{
  "image_size": 32,
  "horizontal_flip": true,
  "norm": "layernorm",
  "hidden_act": "gelu",
  "mlp_ratio": 3,
  "head_dim": 64,
  "fused_qkv": true,
  "patch_size": [2, 2],
  "muon_scale": "match_rms_adamw",
  "momentum": 0.85,
  "orthogonalizer": "newton_schulz_5",
  "adamw_lr_other_params": 0.00081,
  "max_steps": 13200,
  "batch_size": 128,
  "warmup_steps": 1320
}
Rows from block 6 of a small image diffusion model, named by matrix and row number. Rows with one number belong to one neuron. Each number is 500 + 50 x the weight over its row's rms, rounded and kept within 0 to 999. All counts start at 0. Numbers have three digits each.
After each neuron's rows are labels from the 100 images, of 14976 (inputs lightly noised), where the neuron reaches its highest value: "patch colour" is the nearest of a few named colours to the mean colour under the peak. Only what is clearly more common there than usual is listed. The data: photos of plants and fungi (iNaturalist). In brackets: how many of the 100, against the usual share in percent.
# fc1: MLP up (model.blocks.6.mlp.fc1.weight, 576x192), inputs 64-127
# fc2: MLP down (model.blocks.6.mlp.fc2.weight, 192x576, transposed), outputs 64-127

fc1.288:467585568502486599562466475481504466551523471465538440527639430428471464490513482533506511454481500530401501544529442391529519471516465498541483501517548462494458470577517516464574504336532509
fc2.288:562576396492530515500503545509555487540470562461461471507486379425570523466488510462444498508504419489462463526550514601513469517501503477566480506475582590566534562555476528455482490529443490
patch colour: black (70 vs 5.1)

fc1.313:536464524539530484459514475426530465485499501486510526515458510465464548526526588477483545548441485603468476523500554533462509541555472510557638548508419475578522394420569473476504544467454496
fc2.313:535575469455539477473441511512518466390532500538487605584456436466496389517404562510444457484426464572429436462572521601538604524509525494526443458511432565467477544460495496551494595519460498
patch colour: yellow (47 vs 0.7)

fc1.516:470527482519525490394462444522554586537509545470486531494519446461599565520513529476359534515595469522478447426540483545451562535479581440467541525404455482463488502440462578553521523533574572
fc2.516:499516501476393508513439528420464583533473528502591439474445467439427529487527532494404486522502453500486557611487528544454558498515488462554428530537547510551435437415438472515495500508522500
patch colour: orange (41 vs 0.3); yellow (33 vs 0.7)

fc1.231:485438538466500453472533472535578498451464462524566527522542484625535455597363484499554540462514555527443513433487482515426510405514511554527506445395486476477540563523591471499535546472458483
fc2.231:495479449526517432458546566479596480484468518493461514436564435568433503592405399477475475556516499540414464491492508443397454527519553533433514471431470441492456574622491480537569541479502463
patch colour: yellow (45 vs 0.7); orange (25 vs 0.3)

fc1.212:382506511444468468536529529569521547490504539478432470565490487538446537482512568490485480493477581573538537529489627611423492529492476518551522517469551563429484505478580581529525511464578486
fc2.212:638514478489487460574521500445495472468497531503576564620502459560577543417540543515512512538491566580499477434493561397462471455479479462491438453499477394468495449490583447578454537469515522
patch colour: orange (30 vs 0.3)

fc1.109:582421485519523373545521476479419497603509481530451507552538444497497576423484423363551430552546495549500514401530523569555461534513602436433535467491525581497437419546526492432609530468499489
fc2.109:455433455466471483479473469424432519521474499368573489486450465454523610464464445525515499521616508545469516589318456551465478511578528453519493501520553427597511499477548531474550493447401452
patch colour: cyan (47 vs 0.5)

fc1.91:523445570533541467493537557444527501482549388551531496527552419432523543506457398510516566532386533484447519493502643484630460476592535474536452462613449598543483466519598563478487508483486488
fc2.91:559426519555449511485580504501523503494557485489488549629559457477462521472484444557507371485525542496470497445505580584562511510467555439476537569503422407473501508530580567497478475518473427
patch colour: white (87 vs 1.4)

fc1.399:499491449493466355576488556480524477578428466603570514557512503528477368515577459532502472520544509453539585531379460477556522524519482442566533502590532514424473526533539432615492554500613494
fc2.399:476523511538439503436486393483514503491522540601484545535540466512532510553465409511484511480478527564555488451442534470593542477512422408448553519592461560482468591517477420580576434508580450
patch colour: grey (76 vs 45.1)

fc1.528:470545542484575535477475600410559490536535519497462487492501566519474556448517468531490470594499514501569471495514477496537486394490565479438490504506560484448511527535490561482459408470461478
fc2.528:470526473518458556584516514479552467460500474426487532530483509628502378466563530549476656505412462512554457495492547460501475496469390456441524496466470439576479457451456495484460490539552554
patch colour: brown (66 vs 35.1)

fc1.200:521566459543458544514503503437539425519483492618506510535599466462448439512456535558612511507453511581543585515405551525493514452578480455482407533515484505553463483412528470486518494513442548
fc2.200:533501568484505515532546519543579479454530475581450456495585537507472550494527540488496522490529639510540544452564553518513478510485489410500540460492477404409473637498454431508474535515427565
patch colour: yellow (45 vs 0.7)

fc1.473:404435537522522408539514500493510534497534579589528369466512449373519496552521494507497562585479482543493538525533534507558436474526539470558460469545499548601480616516567416539508480585529456
fc2.473:551466456553517483561602518462502407524466570579440592550503465446469491543511527543491485412471508518448381450529503511503448417478535387485500586525554452444480558478486551521457556538503468
patch colour: pink (49 vs 5); white (38 vs 1.4)

fc1.337:501496511510437484550490539483468485614458464609486550539458544577634514651638520637558418506488525510444473501477533485561479407511432461468495496600476545489490573505506496607559479434537486
fc2.337:453478468566462486492505499469459531520459488544443543438477511508488544549515603635486564468488558552458539416486529466526519452524466531497489529596433509562451583477581423634444458529605457
patch colour: brown (60 vs 35.1)

fc1.348:522504564494537583529531430485484582610448441555493469509421496505567476525568504513458424460532483496440474446451467464504501450556482550438483510537523429398491473494537456588519457478404551
fc2.348:525541436559474518490412516489504510479480606438471499486450508414432481535454540517511522506487519561506554504579521519491534449515445637533407550516435604465414543492503460580591494467444517
patch colour: cyan (59 vs 0.5)

fc1.8:492577479463499445401525503511487594501535477475437455423458473410493492552602456440440461469447508518436465465445518583513504441579521501584544501479421570421484460563498524507518537538567459
fc2.8:532611453447509454434518483456552519510493494529521512446494402394469493450599512461425514501468513484465531497479581514516508465449474486399497474523414436592494476516533542499507462469514487
patch colour: pink (46 vs 5)

fc1.145:473528493613519444539463494526498509556410510589423542473497481507572509479518475565494484548529539563615523548520467442431474569488467413507444478545508458529452549562493458498503545497590517
fc2.145:528527551574508469508411492400455476577568353457519413482520449461396564497494517480521478518440513612458523470517466448442477491467448514523512493440466538402426484565485558513499560533444538
patch colour: grey (71 vs 45.1)

fc1.134:549579495537372485540436466466552444516408457492495535534457479439583440498511473509518448565479474523523447506540456458490634505588445553503522483491538456474449453520539526404570421496466556
fc2.134:460410469490545478395459546536501521505551471512509411434517420529501410465470482503557528527477548509552555460424469544549616547447461550437471451503500594489557623585564385448466541511478545
patch colour: brown (71 vs 35.1)

fc1.52:457563507574522495483472508499550526521489520542437499463457575472478503489507464547483478505523457387498489540505525514548514536537553490460591416508489480574527573547518416451467488484606485
fc2.52:476474459623490481470499520497523436530479492528460515597508457509484452482603436539525480477556601424501411429508588544582492436463525489525440524414557450494510468546486508448490478514554491
patch colour: grey (71 vs 45.1)

fc1.325:482456550513488472469431520488465603458461536464518506558457475522494533501446412517550513519458540529449453513436489469519454516483521484489552470549469477462585496500550513521459514559572447
fc2.325:496493430601500532450484524447413549518548514416529474514487474549513524492460422546496420499536535545435452423547469536460411485488575565515461473522512485416541521441467522564555563527445475
patch colour: grey (71 vs 45.1)

fc1.532:355509511512496533487449452581602461481505489469376513492589535396485471426466503465581440455535541580530517530462504493561465483424534500562505503514566487512502444570467408551556515476449517
fc2.532:589513523443492499556469449455603411497389471495685440523527521411451545475462492449521564576479508558493455456517517520488534466632564482451529534527499501454485502528452604472433529524443527
patch colour: grey (70 vs 45.1)

fc1.213:473597461477470476418568558548433468518491463445479457489429630544523469519456546473580429448551486587509562596562475522429463541444450582468440555424654449466494554400510502561475567473405574
fc2.213:534474523547479406547490439460468450467461455528548481532473593489514446558511530472565486572455515527509480480428485463443421515492465567447500528564511577494569498428494381505469501524422609
patch colour: yellow (25 vs 0.7)

fc1.160:538430634430527594472454438503423462540418480463485428518419474462552405590411555604515509543538562486545427586526509426551459525477433617417514507547490491486557473495536428435612384492460464
fc2.160:429449478482510450483506558575448492500454439524517469549538398505548481486439460467447531467516466614509471424462500457600504520550488582479455549510485649528461444447490480525449477551543470
patch colour: brown (61 vs 35.1)

fc1.571:553483608563543497524420477494441456428555534436569585444522434447525541499479484477513561537502529486445489446494526423506441530529591466570534542503398485519554440484627516520546433519629383
fc2.571:431503515550502486550449509441428488479562683392461392462523427475455466545490485532425402466537559535504462535556487495466436542485560482470469447541465445483460476540426503440483496497595415
patch colour: grey (80 vs 45.1)

fc1.467:543430496485587424521489504545487444444544465491503476464495433447523534484499587423547575552616349457500589495448529460598522574440493424467541551499536575531513528434501545579477513476478416
fc2.467:422433548443445472493434450523562529504464518477573518452522388578451427561423452518508593482343508512548598500444490491402464509522494524451517496534552526562535507552511492412443537538435485
patch colour: white (53 vs 1.4)

fc1.199:461513513510497534472500474544593474453528468445513540600464567499536580496444502524530486461533590449539498492513478466522508498488457565452438606570524529529538468425533431443529517548496533
fc2.199:599484457531486565494596482541574494583584474434488521561481475597538640471459486527582436540515538470556551521460460553530498504484475532550517458519450491488505499472499494452465465610591538
patch colour: white (52 vs 1.4)

fc1.264:512459530527528509441491473519496483520597559516481486471435526415466437513450620525445405568561495542539477455463532516411547450615462488580558533533426470541568456488559512579514469579519455
fc2.264:502538511486499490571448471470443478456509545545494542541527568390519481444432525499385575483486485592520445533547547400534430571475440489530542501451503524525381529504361519410434475479589495
patch colour: pink (34 vs 5)

fc1.161:506487504592475577499455453549488504490558434575585458579557469421497529455592405454540588496436383453484453495467513489496518492510496455503471467574530576431558487426491571509470530514581498
fc2.161:478486433532479567454588437538504413498468454513390496568503381447474523469495492470499431554510472445495518527442489528515391543493441511483408569466540404508514507475540519506535437506574505
patch colour: cyan (43 vs 0.5)

fc1.188:495565510484550465451443560499471510520572516461515537541509450579433517517478516551557442569510545563515482531513469588568457571548522510459537433578436465393537455518538507481444466388408484
fc2.188:472496519547451520545480433488541464539562530393453411536434384589454561493576511547564539465454551480483550499487428505478430550415487440511479518510513555544491492488587549537528457513516504
patch colour: cyan (52 vs 0.5); blue (27 vs 0.1)

fc1.103:397487495443558482538471500518532521500507508542543519528517554464440581484515506578552515587504503457613488640536506463479497454557499502482567644620473512549491559515479557468553529466606592
fc2.103:549422561390366509566489400550509487452463464506520548456496542505519585416454506549552489467542503452577512414400508595498445486470409494504527431430456518529484409534471490443483459421514516
patch colour: white (55 vs 1.4)

fc1.429:490496476423439497495492492472435472462538426530415418522539458413513449570416573535552465469450475478462520552495384431485528419487531487480471454501538481535586494558423534510508520485534570
fc2.429:472528509588520585472523520562403513474449477449581611483538488566544453556487574528579574464472547481458504383525356579440500477510528495562519479582535499566554534482440486495484524508503548
patch colour: grey (82 vs 45.1)

fc1.77:421497505525518457572504470539477432550439445617510518509456521528517481500507457477503521488383608495519574535581545597443439511466470528592520573433521441444533530555520522436545501541501484
fc2.77:565539553566484412526552593532462506463519447590487459597400539540470502524542449458536441498441553490491492464460554467477394493530431537384482458448501479452496498527476508466520489530507536
patch colour: cyan (38 vs 0.5)

fc1.80:403455448465436443558411506560600489529442603548483534541458487446494479501538509521563515470453508495474469547462391489523447492520537476495491555487481353442480449524575519502651461468431508
fc2.80:524593523514482379463439437603562521578468588476576425506400445487493458547573558439472478445514502547557522488524538539530528463522522465489591509515597656557587466520537548509440550570447470
patch colour: grey (74 vs 45.1)

fc1.494:467482564533480439533529454570460534493570556538506444534452594580537544460462374556495538501509517593615471512476469535549457605431472485479583553455456460501428597547521494433560477520454544
fc2.494:474561465574525430488547527426479464512635501524462508626518601510469543473525469424532541433564446520596458530590522494523459496489544547512497407541502566498429508448511502492511620488497573
patch colour: brown (64 vs 35.1)

fc1.352:602542510485393446526380483549630552598473488517540444450520475476558439547466428478486464521369579611501472570515510548497562543539553455573556450526564446466534534553463527467530501542512439
fc2.352:475539499487583614572474493471492510533562586547501527406522656467485489540494516439629428507490547376512491488457534520563535527585430522449515474510582485565413570519501489444542434446464447
patch colour: grey (75 vs 45.1)

fc1.469:545481530498543423558431486480502576503542536499522465551481435479475463562436535526434485478434561597507496543593468511438420459461515566469467431500460527499513553490461472510481532470535537
fc2.469:479446520473510528558457458463436491448551546408472535465572496527663431496531463495532502397522488441552489447517444510483536479441538456495572457480464426521477401508534463471513498464538545
patch colour: black (28 vs 5.1)

fc1.550:559631492511598490403567419515546589452476456491446574502491442525462439503539541428515461497528473503480512573455458464545520521546552462572457555498475578542507445553426437421463505442503566
fc2.550:421550544472465435488537483511568398504504485476436519479513436524495478599459460497530552561511484509474529437497476451487575488558513537532446467470431454363501437471509587483443472499550472
patch colour: white (71 vs 1.4)

fc1.38:522525443487516430475461533428488481446514474566448506553492473450449515459549479422443427530524514513518479597494532477556520576523451504500609445480588537446496474503510425453527507491450443
fc2.38:417601514413470510430526493497535545417478462446555501508515435512515534427602522456502551451495458470507507459483471481624503505521394457539480482556471540481420470487444524527472511566561498
patch colour: pink (25 vs 5)

fc1.181:478534466484478496432576448479553444494456519538392471503535538559472459554578470528630505557526492525598528490527460492507473532496544477546443553474520414471521515485407547480496557477390489
fc2.181:506510499475525498521442500400451485588453512432495527577528490586533435570620454529554446510482499421579476507463551423562537469472498524457468514510571528502439459479425491473543439492487458
patch colour: pink (32 vs 5)

fc1.114:518552527517508548504494502551509499492520507427531436552461557592444539526350455601567594414581423504515456508555506484521549577508504434389466476459536546475531562538579489474514491494542493
fc2.114:513485484465511595497480506510525460489543578460488572417405489504508498596367378652485388497449516547587506544411489463524505547495532469573438542480531484524487548578544512535470507457508408
patch colour: grey (71 vs 45.1)

fc1.256:496558520496504563540494562476441530453568447466492434528627562475564463529536450498571435442521461384506491488513487461632410505547524448462536558511503510511553562454388489431498481501508595
fc2.256:516560495435493452464560498541532537517485521532474542483548438484502544520488462479612562500569430397490588542447475571481411479520463501488378410508469569548520571525499522480634443493508466
patch colour: cyan (44 vs 0.5)

fc1.369:450471498488472539430502392447563474459540449391487455562515483531452543521463486451464525588536514520536472506501542484466667498446509521441506527564381473507557439527447480489490523486428437
fc2.369:550410559453547536497450444481577479504515470460539486542501476509472506601448489431479483469535500486522505482446574567460689564543490541571505473581386505487501474533476522544486467441458440
patch colour: red (31 vs 0.1)

fc1.305:541456502563494469412507443508544531471487475473422471499599577438507519551446477463524439534509508512569461477543525492521533513567552450465409533480482480440530593350485470526586578475442518
fc2.305:504446477538498530438540522513475481556549449538593578564476495420493502533467532505565540507518460416497563593473524487473443479425568393544476565502545535472505502466509504486390475535477464
patch colour: pink (30 vs 5)

fc1.31:515446479502566528466522609488434521554537426424549611572481433529470532486559464569482515483450388515479464460558475518452584546380519384480415551493441568455526459505466507478481538500426591
fc2.31:470467448453517542500482461447434469533462521481394512522534598557583522461508475461412535523597454443524442417555519480495505530436548465484496517463508563446507485503475504485499550635494511
patch colour: black (97 vs 5.1)

fc1.29:566488550548415512548409483523494424441475406553417465481522529468506443556540507522517436520524488556519509526572511575475529535521412574450445533446559476410421481515477448619482544527531478
fc2.29:483416434504577505491400475486495392474474422553572497552520486523496448549475525447516530547394543610512502481506481413523534531500448603539484467442526514550447509503531544592477454504521577
patch colour: cyan (54 vs 0.5)

fc1.427:555461545503506465433480453469421467518510524467439592486424442480454456445452562423427470453527521509508473462574477460587607495616556497492392472506469562498486439594545438518538511465406377
fc2.427:443454511532487498527470552487379539491494594462550400545439454485515497508520555546450472509465471511503464517436516502458594538418630532491532448508418453459459452579621513406419462535403437
patch colour: pink (31 vs 5)

fc1.323:506533484431497475476514505522507476485443487516495475511521514415479567508570506539607455485488545474526476581565453495434475546504487463554477498450599556464542420527485574512428537485625539
fc2.323:478510566445520480532531465436509461432381448443512547490525512421590674465546544483558496648477570466565511431433452546474475526513504495481504488473476435604574512490494460447596500494563511
patch colour: pink (29 vs 5)

fc1.435:576517523510600435503456541492470545514586568556467434532472429513401522462592482520479514507572562521485492504461544437524477465507525563444409540443426428538469487494550425579407562464490423
fc2.435:502488502502437520442452527530559520468564521485541516420398509516582467524517505610498461529518524512474520455588579497554429437532489528539651542478517543412581518502473477580462569558492498
patch colour: pink (30 vs 5)

fc1.513:426464507498600455494580519449409563531470468477559528469500536482478500555517434523478478562597471573542485497516361521474457534505526422489554574452441459444508556469506592530559445539544344
fc2.513:487511460527496528511528498538510579504452408509412514468421494532525497486549454498542616511596503542493526510608361516486477524479571487514425519480491495510508472511375481488441523568521444
patch colour: red (34 vs 0.1)

fc1.182:481488570532495624512434411528510465509570464458492455579452533463571525580531539580486440438426549538461447552510512479513488433495525530426554569455522514530507463480410541472522586465450563
fc2.182:496479562551527495562493564425437479570532451420478527458451441594411571575509629558473613522466547539446553427574505584415518502487500571481590475486516525497592567520472532407473542515485426
patch colour: black (25 vs 5.1)

fc1.208:456571511530520509543512482559484520548560555471480446514595494549560499498567491556509444476446511545490477440477579481548487554560511477433506603495398469449605611495473605430476470455472565
fc2.208:450568573460519508508480477520585508526528553458548493501460520426457503510518390492522547498548549513513530529508546473485459578460404483570526415491439601502556489492464578454591492452570481
patch colour: cyan (65 vs 0.5); blue (27 vs 0.1)

fc1.278:537542531513531492505498462470508520559422442481554436400375654475524502513448504462532517409586507509486491572459476526460479510400434518534564554473528508545533428577569405407436479545506483
fc2.278:457460397533477506511535490527488502477489462516459527418410608487449491504457554481594436605549410507503576402541458484494520527514443492462477488510548503423539490606604516484529495479397454
patch colour: brown (69 vs 35.1)

fc1.236:537494465538494455451494506461500530554498429500611537569426563533473495591488456432534524572403564465513508425543475548457523453550612493556540486494451572450522511502575533411409580536477538
fc2.236:406570487599549544537511500531498537480510438538428483541462558440473573545538463508529452475514541425531459532427447523476572460491585520482462433476504407539539542501586541454585503550429572
patch colour: pink (29 vs 5)

fc1.522:517541585478477418522545613493519492516486578470525544600607527454505496505498443492431527488523479571494491621487517506611469550544457459482528524532501438436510581482442433569547430473506519
fc2.522:509584511451537491514486502502586544498466478547422409469543521529514444489529493494567557532473473468462473527455425494411516480595534590449434506463575453562380558473476514421463558376467444
patch colour: brown (69 vs 35.1); black (29 vs 5.1)

fc1.215:566563490494463468506386432486420488519416576462509500512626533459444547469442517507531380503440528518437471511431514476529437482448524564513527553445449535620502622556459504616486458534470614
fc2.215:455558545577542434553416517477462459443424499540511477474522505535562479467545525530439504528376573517536488486528498523514419458503489496531475294457492486435540465541497384591614551574379521
patch colour: grey (72 vs 45.1)

fc1.202:454431563540570448519492463474456568488495526575432417551515542512538499517523576628506456520496539523524442408533630489539583528536555499450402499586459448473447504511537469512557524511399489
fc2.202:567479463481489502474522525575507550474509560446530560489491561459454476499446474504489438492454443492531538551586504487516562614542573499444513497363440523540408498494517538413475495597375537
patch colour: pink (31 vs 5)

fc1.298:507532504475567560488449569503464513484555455443472438565515492406509511430506480378578411473485474439566465478490421487595398524467502538586518532573471502574554456483492465471464590469448392
fc2.298:555451472538512550463538481493519491536525474462542573544487482434527504569502555549525547503494542539535515533475430486520496407505467523488501540677526490379502511550397439591535417506487479
patch colour: grey (71 vs 45.1)

fc1.120:549509407515577493462532486491427511600599502478550521525559390516502425477480546507472487534433470516481563441528514535586542621465336500505485495423444550534401589440489495553466452562496517
fc2.120:494546435588495459506490474404511530568541466470461474489540414488493402484435518483484538353450450500480414544456493410511487531442393536552530573569420445430416472476510467544518471524482524
patch colour: cyan (25 vs 0.5)

fc1.42:523441566478503496502492443501546471459481519470451478471530461530568487507595499582498497494561481526474529373481654566617538544396551487550477488605572540439479484463548481491553487517538508
fc2.42:483481515494517475496442551444506404480475605463498534471566430527466485511575496476482493539556543562402549597493621397580532579550589444467434457500488444465531535524608569453491514535530537
patch colour: black (44 vs 5.1)

fc1.195:434515509468500452574489505475517543440466491543573473518586473550535560512547407508541522452470495488462457464539459540398374509451401477426524517522546436435471537541521557545541447501573480
fc2.195:557581509473450443575471501550507510421526480491365565520531408558491554478547435458606479622476499513535469518456463474435444504558410510660504581490512529578470464539511518552508523468497563
patch colour: grey (73 vs 45.1)

fc1.9:402508564528554566500470493499480416467496584545434503571575615565585462522448575456476477560474410455548438490514483487501533413429519420456417527455498505492473546434469482579453530538403551
fc2.9:552525490524416551561522498446496513472511550556575429557553566600475492539482584456462511453497505481555496507536485465510531449620571390527554614476499550526464492413421432522591531615435516
patch colour: green (35 vs 6.5)

fc1.262:503478483471580499470505568458447496571500548532527490419454566481506575585612459517556508567608503434468493579501434518558496485525485486604447472509533415490462460533486477491532481513651548
fc2.262:536506531492481512499528532387504479493505518505452502524537561448597493509549512502563585492540452450502524407597471428442540452517387494488429474481461509523374507523472506414518460543604497
patch colour: grey (70 vs 45.1)

fc1.395:338499516499588457542522464556455504411506479456409502521523429478444500567430551399421522577442459525513514507491518490489555559613390471477512452580421520424503525555489523466488583444441533
fc2.395:639497496504465461464538529439521476457481474485583458554507465448493515594406501468429502457418503516491508479502500510472526536465387534543483539557448440478463503509429533448499409481472538
patch colour: white (57 vs 1.4)

fc1.518:477497461539607539454447504465500449508543523561465487482537339440458462496447616508479504484458465380573501463475530479481433441496514405502503479580545551485538542402482522527498526492528485
fc2.518:433487568561337527481405376579490470489386542532576540476537399443521544527428592434442490465469416459503460629454527489495392456504465539522518581495500486524578476466454455430476484512533447
patch colour: pink (29 vs 5)

fc1.169:529561579503469551580418486442498420432532483542390484559470461480499542466422533468590451400456514484558490533521419503538559551514523482543538429529519495512519444539556532546453526479583343
fc2.169:441532427501484553510503491519451467432528488449594528586497433454444497550470541402625467563461541474518496520603488549489507440424479524520461555513555507395556463498614496508472533603554425
patch colour: cyan (35 vs 0.5); white (34 vs 1.4)

fc1.489:645474622490576503499463556484498580457540473529550538537510451507533407441396515533503510437531483461369456465469574437500506486577508438448435446533441562466539440580523470644512453478463421
fc2.489:404490408478470531438475474500480492434603458517542496532523436477526498554374529474476445521504565457402448522584527517533446525391565479525558541470449500479486470559562468607517486483458476
patch colour: green (33 vs 6.5)

fc1.307:491498470421556521541506480481516535475533564490503562493405535465532543493478578498528411548505468424599477624549514399437510526435541534574413558427486521588513498470447403518471483503484521
fc2.307:506478451358508507509503491548511515491506577492477445528433469458445529533531563449483519441461464396600473393421542549428489450492541501415574412506488477512536495484418502472529560521501459
patch colour: pink (46 vs 5)

fc1.294:495480566441477459483520460491529437530452536481507525499584605499560469501528540530581452417479547533418572551483508424514587541565499524461496548482434485406500508523541506541587404390493479
fc2.294:556430544490530445453460535510438508524530545523502580462530510527481488534466494467503459514495522516342537416506529577529566502459514528603508499552483475454522517511371494537488564358455561
patch colour: green (34 vs 6.5)

fc1.45:464525456559551453451572603494518490483526508583520588517501421452473409632454521507446470549469526424594524506479520490550439474523416471445482495471544500515514573493559519542448589505547435
fc2.45:587479440525450538490566460565565466489580466540519508454516536545563567459454556514534607535457509523513487550515570379517477495539494501604559549486575631416502570510458562434551481540457462
patch colour: red (40 vs 0.1)

fc1.405:559562489501505569486486452567522434479577493477390576453473486417439526501520585510485498580544509421481422578525522622483556438468471510475521428562644501542508417460516544527560548529526517
fc2.405:408428537572465559543480406456467453478547492494541497567517484502508505570470564465537509521486450401569568465476479462540595560540473525547552567463538532482474510550490484446484454470560595
patch colour: pink (27 vs 5)