From a checkpoint of a small image diffusion model: 7.21M parameters, trained on photos of plants and fungi (iNaturalist).
Rows from block 5 of a small image diffusion model, named by matrix and row number. Rows with one number belong to one neuron. Each number is 500 + 50 x the weight over its row's rms, rounded and kept within 0 to 999. All counts start at 0. Numbers have three digits each.
After each neuron's rows are labels from the 100 images, of 14976 (inputs lightly noised), where the neuron reaches its highest value: "strongest on" is what is common among them. Only what is clearly more common there than usual is listed. The data: photos of plants and fungi (iNaturalist). In brackets: how many of the 100.
# fc1: MLP up (model.blocks.5.mlp.fc1.weight, 576x192), inputs 96-191
# fc2: MLP down (model.blocks.5.mlp.fc2.weight, 192x576, transposed), outputs 96-191

fc1.163:480466437567416479440499481516461672509456403516552526517470484507559520466531540602471469506499498475473458583511557510506485515468507530485476529501509508502453385522514498434482465503594504574449512542471412487387519499423510437427478470558524467450572490546488519539451493504433582567
fc2.163:477398437495546478444491419499472494512444427493482459539508492471478524513489414555554601531480556513384465436423485504446509451522493514489508546529495561469516520515503498486538545516520510557535468468410454488486505511589468492486542506540462510459601554531510598499442402543596423565
strongest on: class Liliopsida (26)

fc1.232:518511421530430508516508505492492543425510439594498486515480496516324588508571496481445473558471502527369614435583557504468535431545501447489541510372478499577523569493483451456456412548479529559498440521500529519453526503475423517553402529554465463495537529544554542543487535524427462426
fc2.232:382551424483517452467561539564463443395538454480462505477529508590452576372488517395455525454551467534396570549496484462452496593480482622528429540460459414529550564474481431466504488471503446532498527507476586533498481502451418484594511548468542504528559503560426566503511641497518432493
strongest on: order Caryophyllales (27); family: Cactaceae (26)

fc1.387:514569463482460473506543433415517465469486480542418405490503549552443489540510509580517463464526563530362600432526526477422504500537479526512496572485493585476516535584511530540456500524485514522511420444450490505517544433537558567469471494601458516517569528530376493537443442470519496517
fc2.387:403467480517498566531461452498563509530573468483463535504543500534515468528510494517450504463580485471394562521454428520538505489487492506568451522500514554502497518482509500500502545435499393566504561486468487534537449391479517439604597549407476486520590515490506634546530496585464510442
strongest on: order Caryophyllales (27)

fc1.315:460499577536568482523437505434403468519592499507522512560468492422531396430573571614507455406577523506484447499479564555504505510480489528530457438595462545526529562522495544394492454455510439465411490398493544526537483474584445419497426490496475524517504454478505585525438524492486471525
fc2.315:525436542495486509491513555534519568498611488445524493514574491461484524548522535518452493526464565518512478496454579511513510494481497495655530465504524591518504449523495434519531488514523540500517469499527444454455426484447466538502623489543493503517552522421494574470493538541472527470
strongest on: family: Asparagaceae (29); order: Asparagales (29); text has "yucca" (26)

fc1.60:490432493526533473556501455480465509409399518419512506491475425532474507460507458490528509489489619471394444440387520482590564588448524474498448503531487481505557531563484520522493460471503490360567475478534518525477450552534537499475402542520481536551464513538461507466440479514560531512
fc2.60:504562512482435456593543520559519403467475531571492446599465459548551527440465561476449611466469410527530443505552481529407509485460494498550569472477495499608510571492517476558523563495508405508524543485479519441454505442521446574526522508538482516497538470516389486506500500452451521536
strongest on: order Lamiales (39)

fc1.302:425505585511527500545518521467543515454439564570532459544522468416512488520486549510490547568521393478394534511428529512539532518455533467549467481554494582542410478537429576494480439461499548455503477531513527437512491458485505485519530468475495479560558566466482551534584417457435645516
fc2.302:556512563483521488548532517466619477465488548460517501515503479540545525430514516511558535447504595480389350555546490474524548526524507518454495514482481554547491510455501554510469580478472475427494525518516445511542514466485476444538432526518483490516483423503391497512405431519485466454
strongest on: order Caryophyllales (25)

fc1.182:484534480479448538485492498530505515472421506511580485541429512520466432524483518468504382660539533564503539506486480517471514491529559455524480463514692540550460545449490558527486449661471472565498426480566494475587507516516470404632416440531508381518479565488501567528499584533481455424
fc2.182:526445486494571504475520544475574596439438563552498528489558474498509403508470475491485498444585494486528391467484491524468466522460527541469476463512455530546485542485485482463461543713433482535530515475504478469418512509468537458490496498546528471394445505534542580520579550480577541488
strongest on: class: Liliopsida (32); order Asparagales (25)

fc1.408:458478434407519498481518504480464555448415495520473499530428462481420485521540515465555404711577474494503529477526511514488486532536611364524532516515709525490546530465475579493489498544502497530513491488496596499533470508508522450537407549548440436442465507479509544597538560485420508470
fc2.408:513533522490513412465548512534433451477475499474446479513553494511531535461522492396467545386630478471564551547404509517532486462501556539535464537502678504579507507489512572535528511744536390555509534509496472555537482523541571624524536483489514495524385535527516498480451567522552464496
strongest on: class Liliopsida (27)

fc1.406:451619474426469481525511534491537453631400496502425542510408450562466483538480477523492476512516429491579447595527521507473478507431497525493449491546501503514545451411489428542465495482424576469445513524525508482539447474542507500555388482482397513587405552431437484545457403472541430606
fc2.406:490446513504449558513503437488434530425541572481531374558506545562444428477509481476567570531611462528487426427562475498447460452471499475558595534561533569487519436482475498495453538513541396561479514467522503460479447488450485539569516508480512490678598483485536521530470382432464435548
strongest on: order Asterales (30); family: Asteraceae (29)

fc1.358:463548453538442422564484420408472507561569476510482520627518520421542461426457481516527441438523455460439462429378526525497472497463524547537496491594454464550541639471470594494464434515470631477485486531399488322518544459492555465463488584495559459437498514483551524477497562511529509530
fc2.358:498610481502557506529556385514543474589506572516564529580535471625476546518437560552561582556535552500454512500508539513515488545473503411455496615504495563587505362496477532510470568509520467534509581440396465517539521510450473555571524559540558515498439534458371512498504586512507443553
strongest on: order Asterales (29)

fc1.240:479536575506465462506517536496530532462527510445458504517536528569438471444483577536512539456463515521587519492511409527500463512469551486530546401427470508455518500500576505522466453475454473321432406471363504504441470497618550507590509502539537493575529485525481585507478425448503510467
fc2.240:467573559504542481575487532441488448511565485543520481472392485382547478517493557499493387532479536493510510541492549474458515479523512481530454528462472508398497600501530526497528475507521455297494620478415476480518492461493573545478519510578593518551449516540507601482527447467524519540
strongest on: order Lamiales (26)

fc1.220:539417529500508507561529427451574444550494466516482455449423494460488501548491552572569485484493479506471499442617469530601460479511406489478477473496495437499514549486450532533399456510518472472448550534552462411495494454522565533409467404518520446605494492585512407439366538438407535439
fc2.220:462482524505503485597426470513524508582475584398488551442473508592412503474471606585515398507511462511483500539349552475443468504477464498568551529497503466535497421473469499503467528519510460496520407545533541529550519557418573410555504420603472473497515393473434430474574513504517500541
strongest on: order Lamiales (25)

fc1.61:439532444491551520541494410532486583463495577564574461455506487542485490540498425431528548603520429403501517613468464487449525578469389472478481488542468581550444518391535475588507445548514510491572496471540571444453513485408573510440539469490529581477446477563420543564550447581413522555
fc2.61:510577460491430446499544473544497460473531530473447543419553497493527517451458485336506476481470575522533413448468498462517490463489493469527442516497497553522477540469492570456530548414467554491475522424563449535480500517559537512535439450549519525427433460446545493490465520405591446545
strongest on: order Pinales (25); class Pinopsida (25)

fc1.173:515511550504519521536503587523565504494483595491487524491580423559552471457495550508504495460442547482543458564435435498563544494481444519506431511500532508501500439466527604454585469528555511452549490512485492431543565557548479578360551450445532523518502397558482573529479461443551625476
fc2.173:499507527514389520514475532448558479508468539501487440543402508488486530569495514543538476533417455519426553422475478479495459428569502475530456510462512513539496523500519533474412521482546543488482586478465451530546465532508555491583510466515467556530509496440541563504532439568486519481
strongest on: class Liliopsida (25)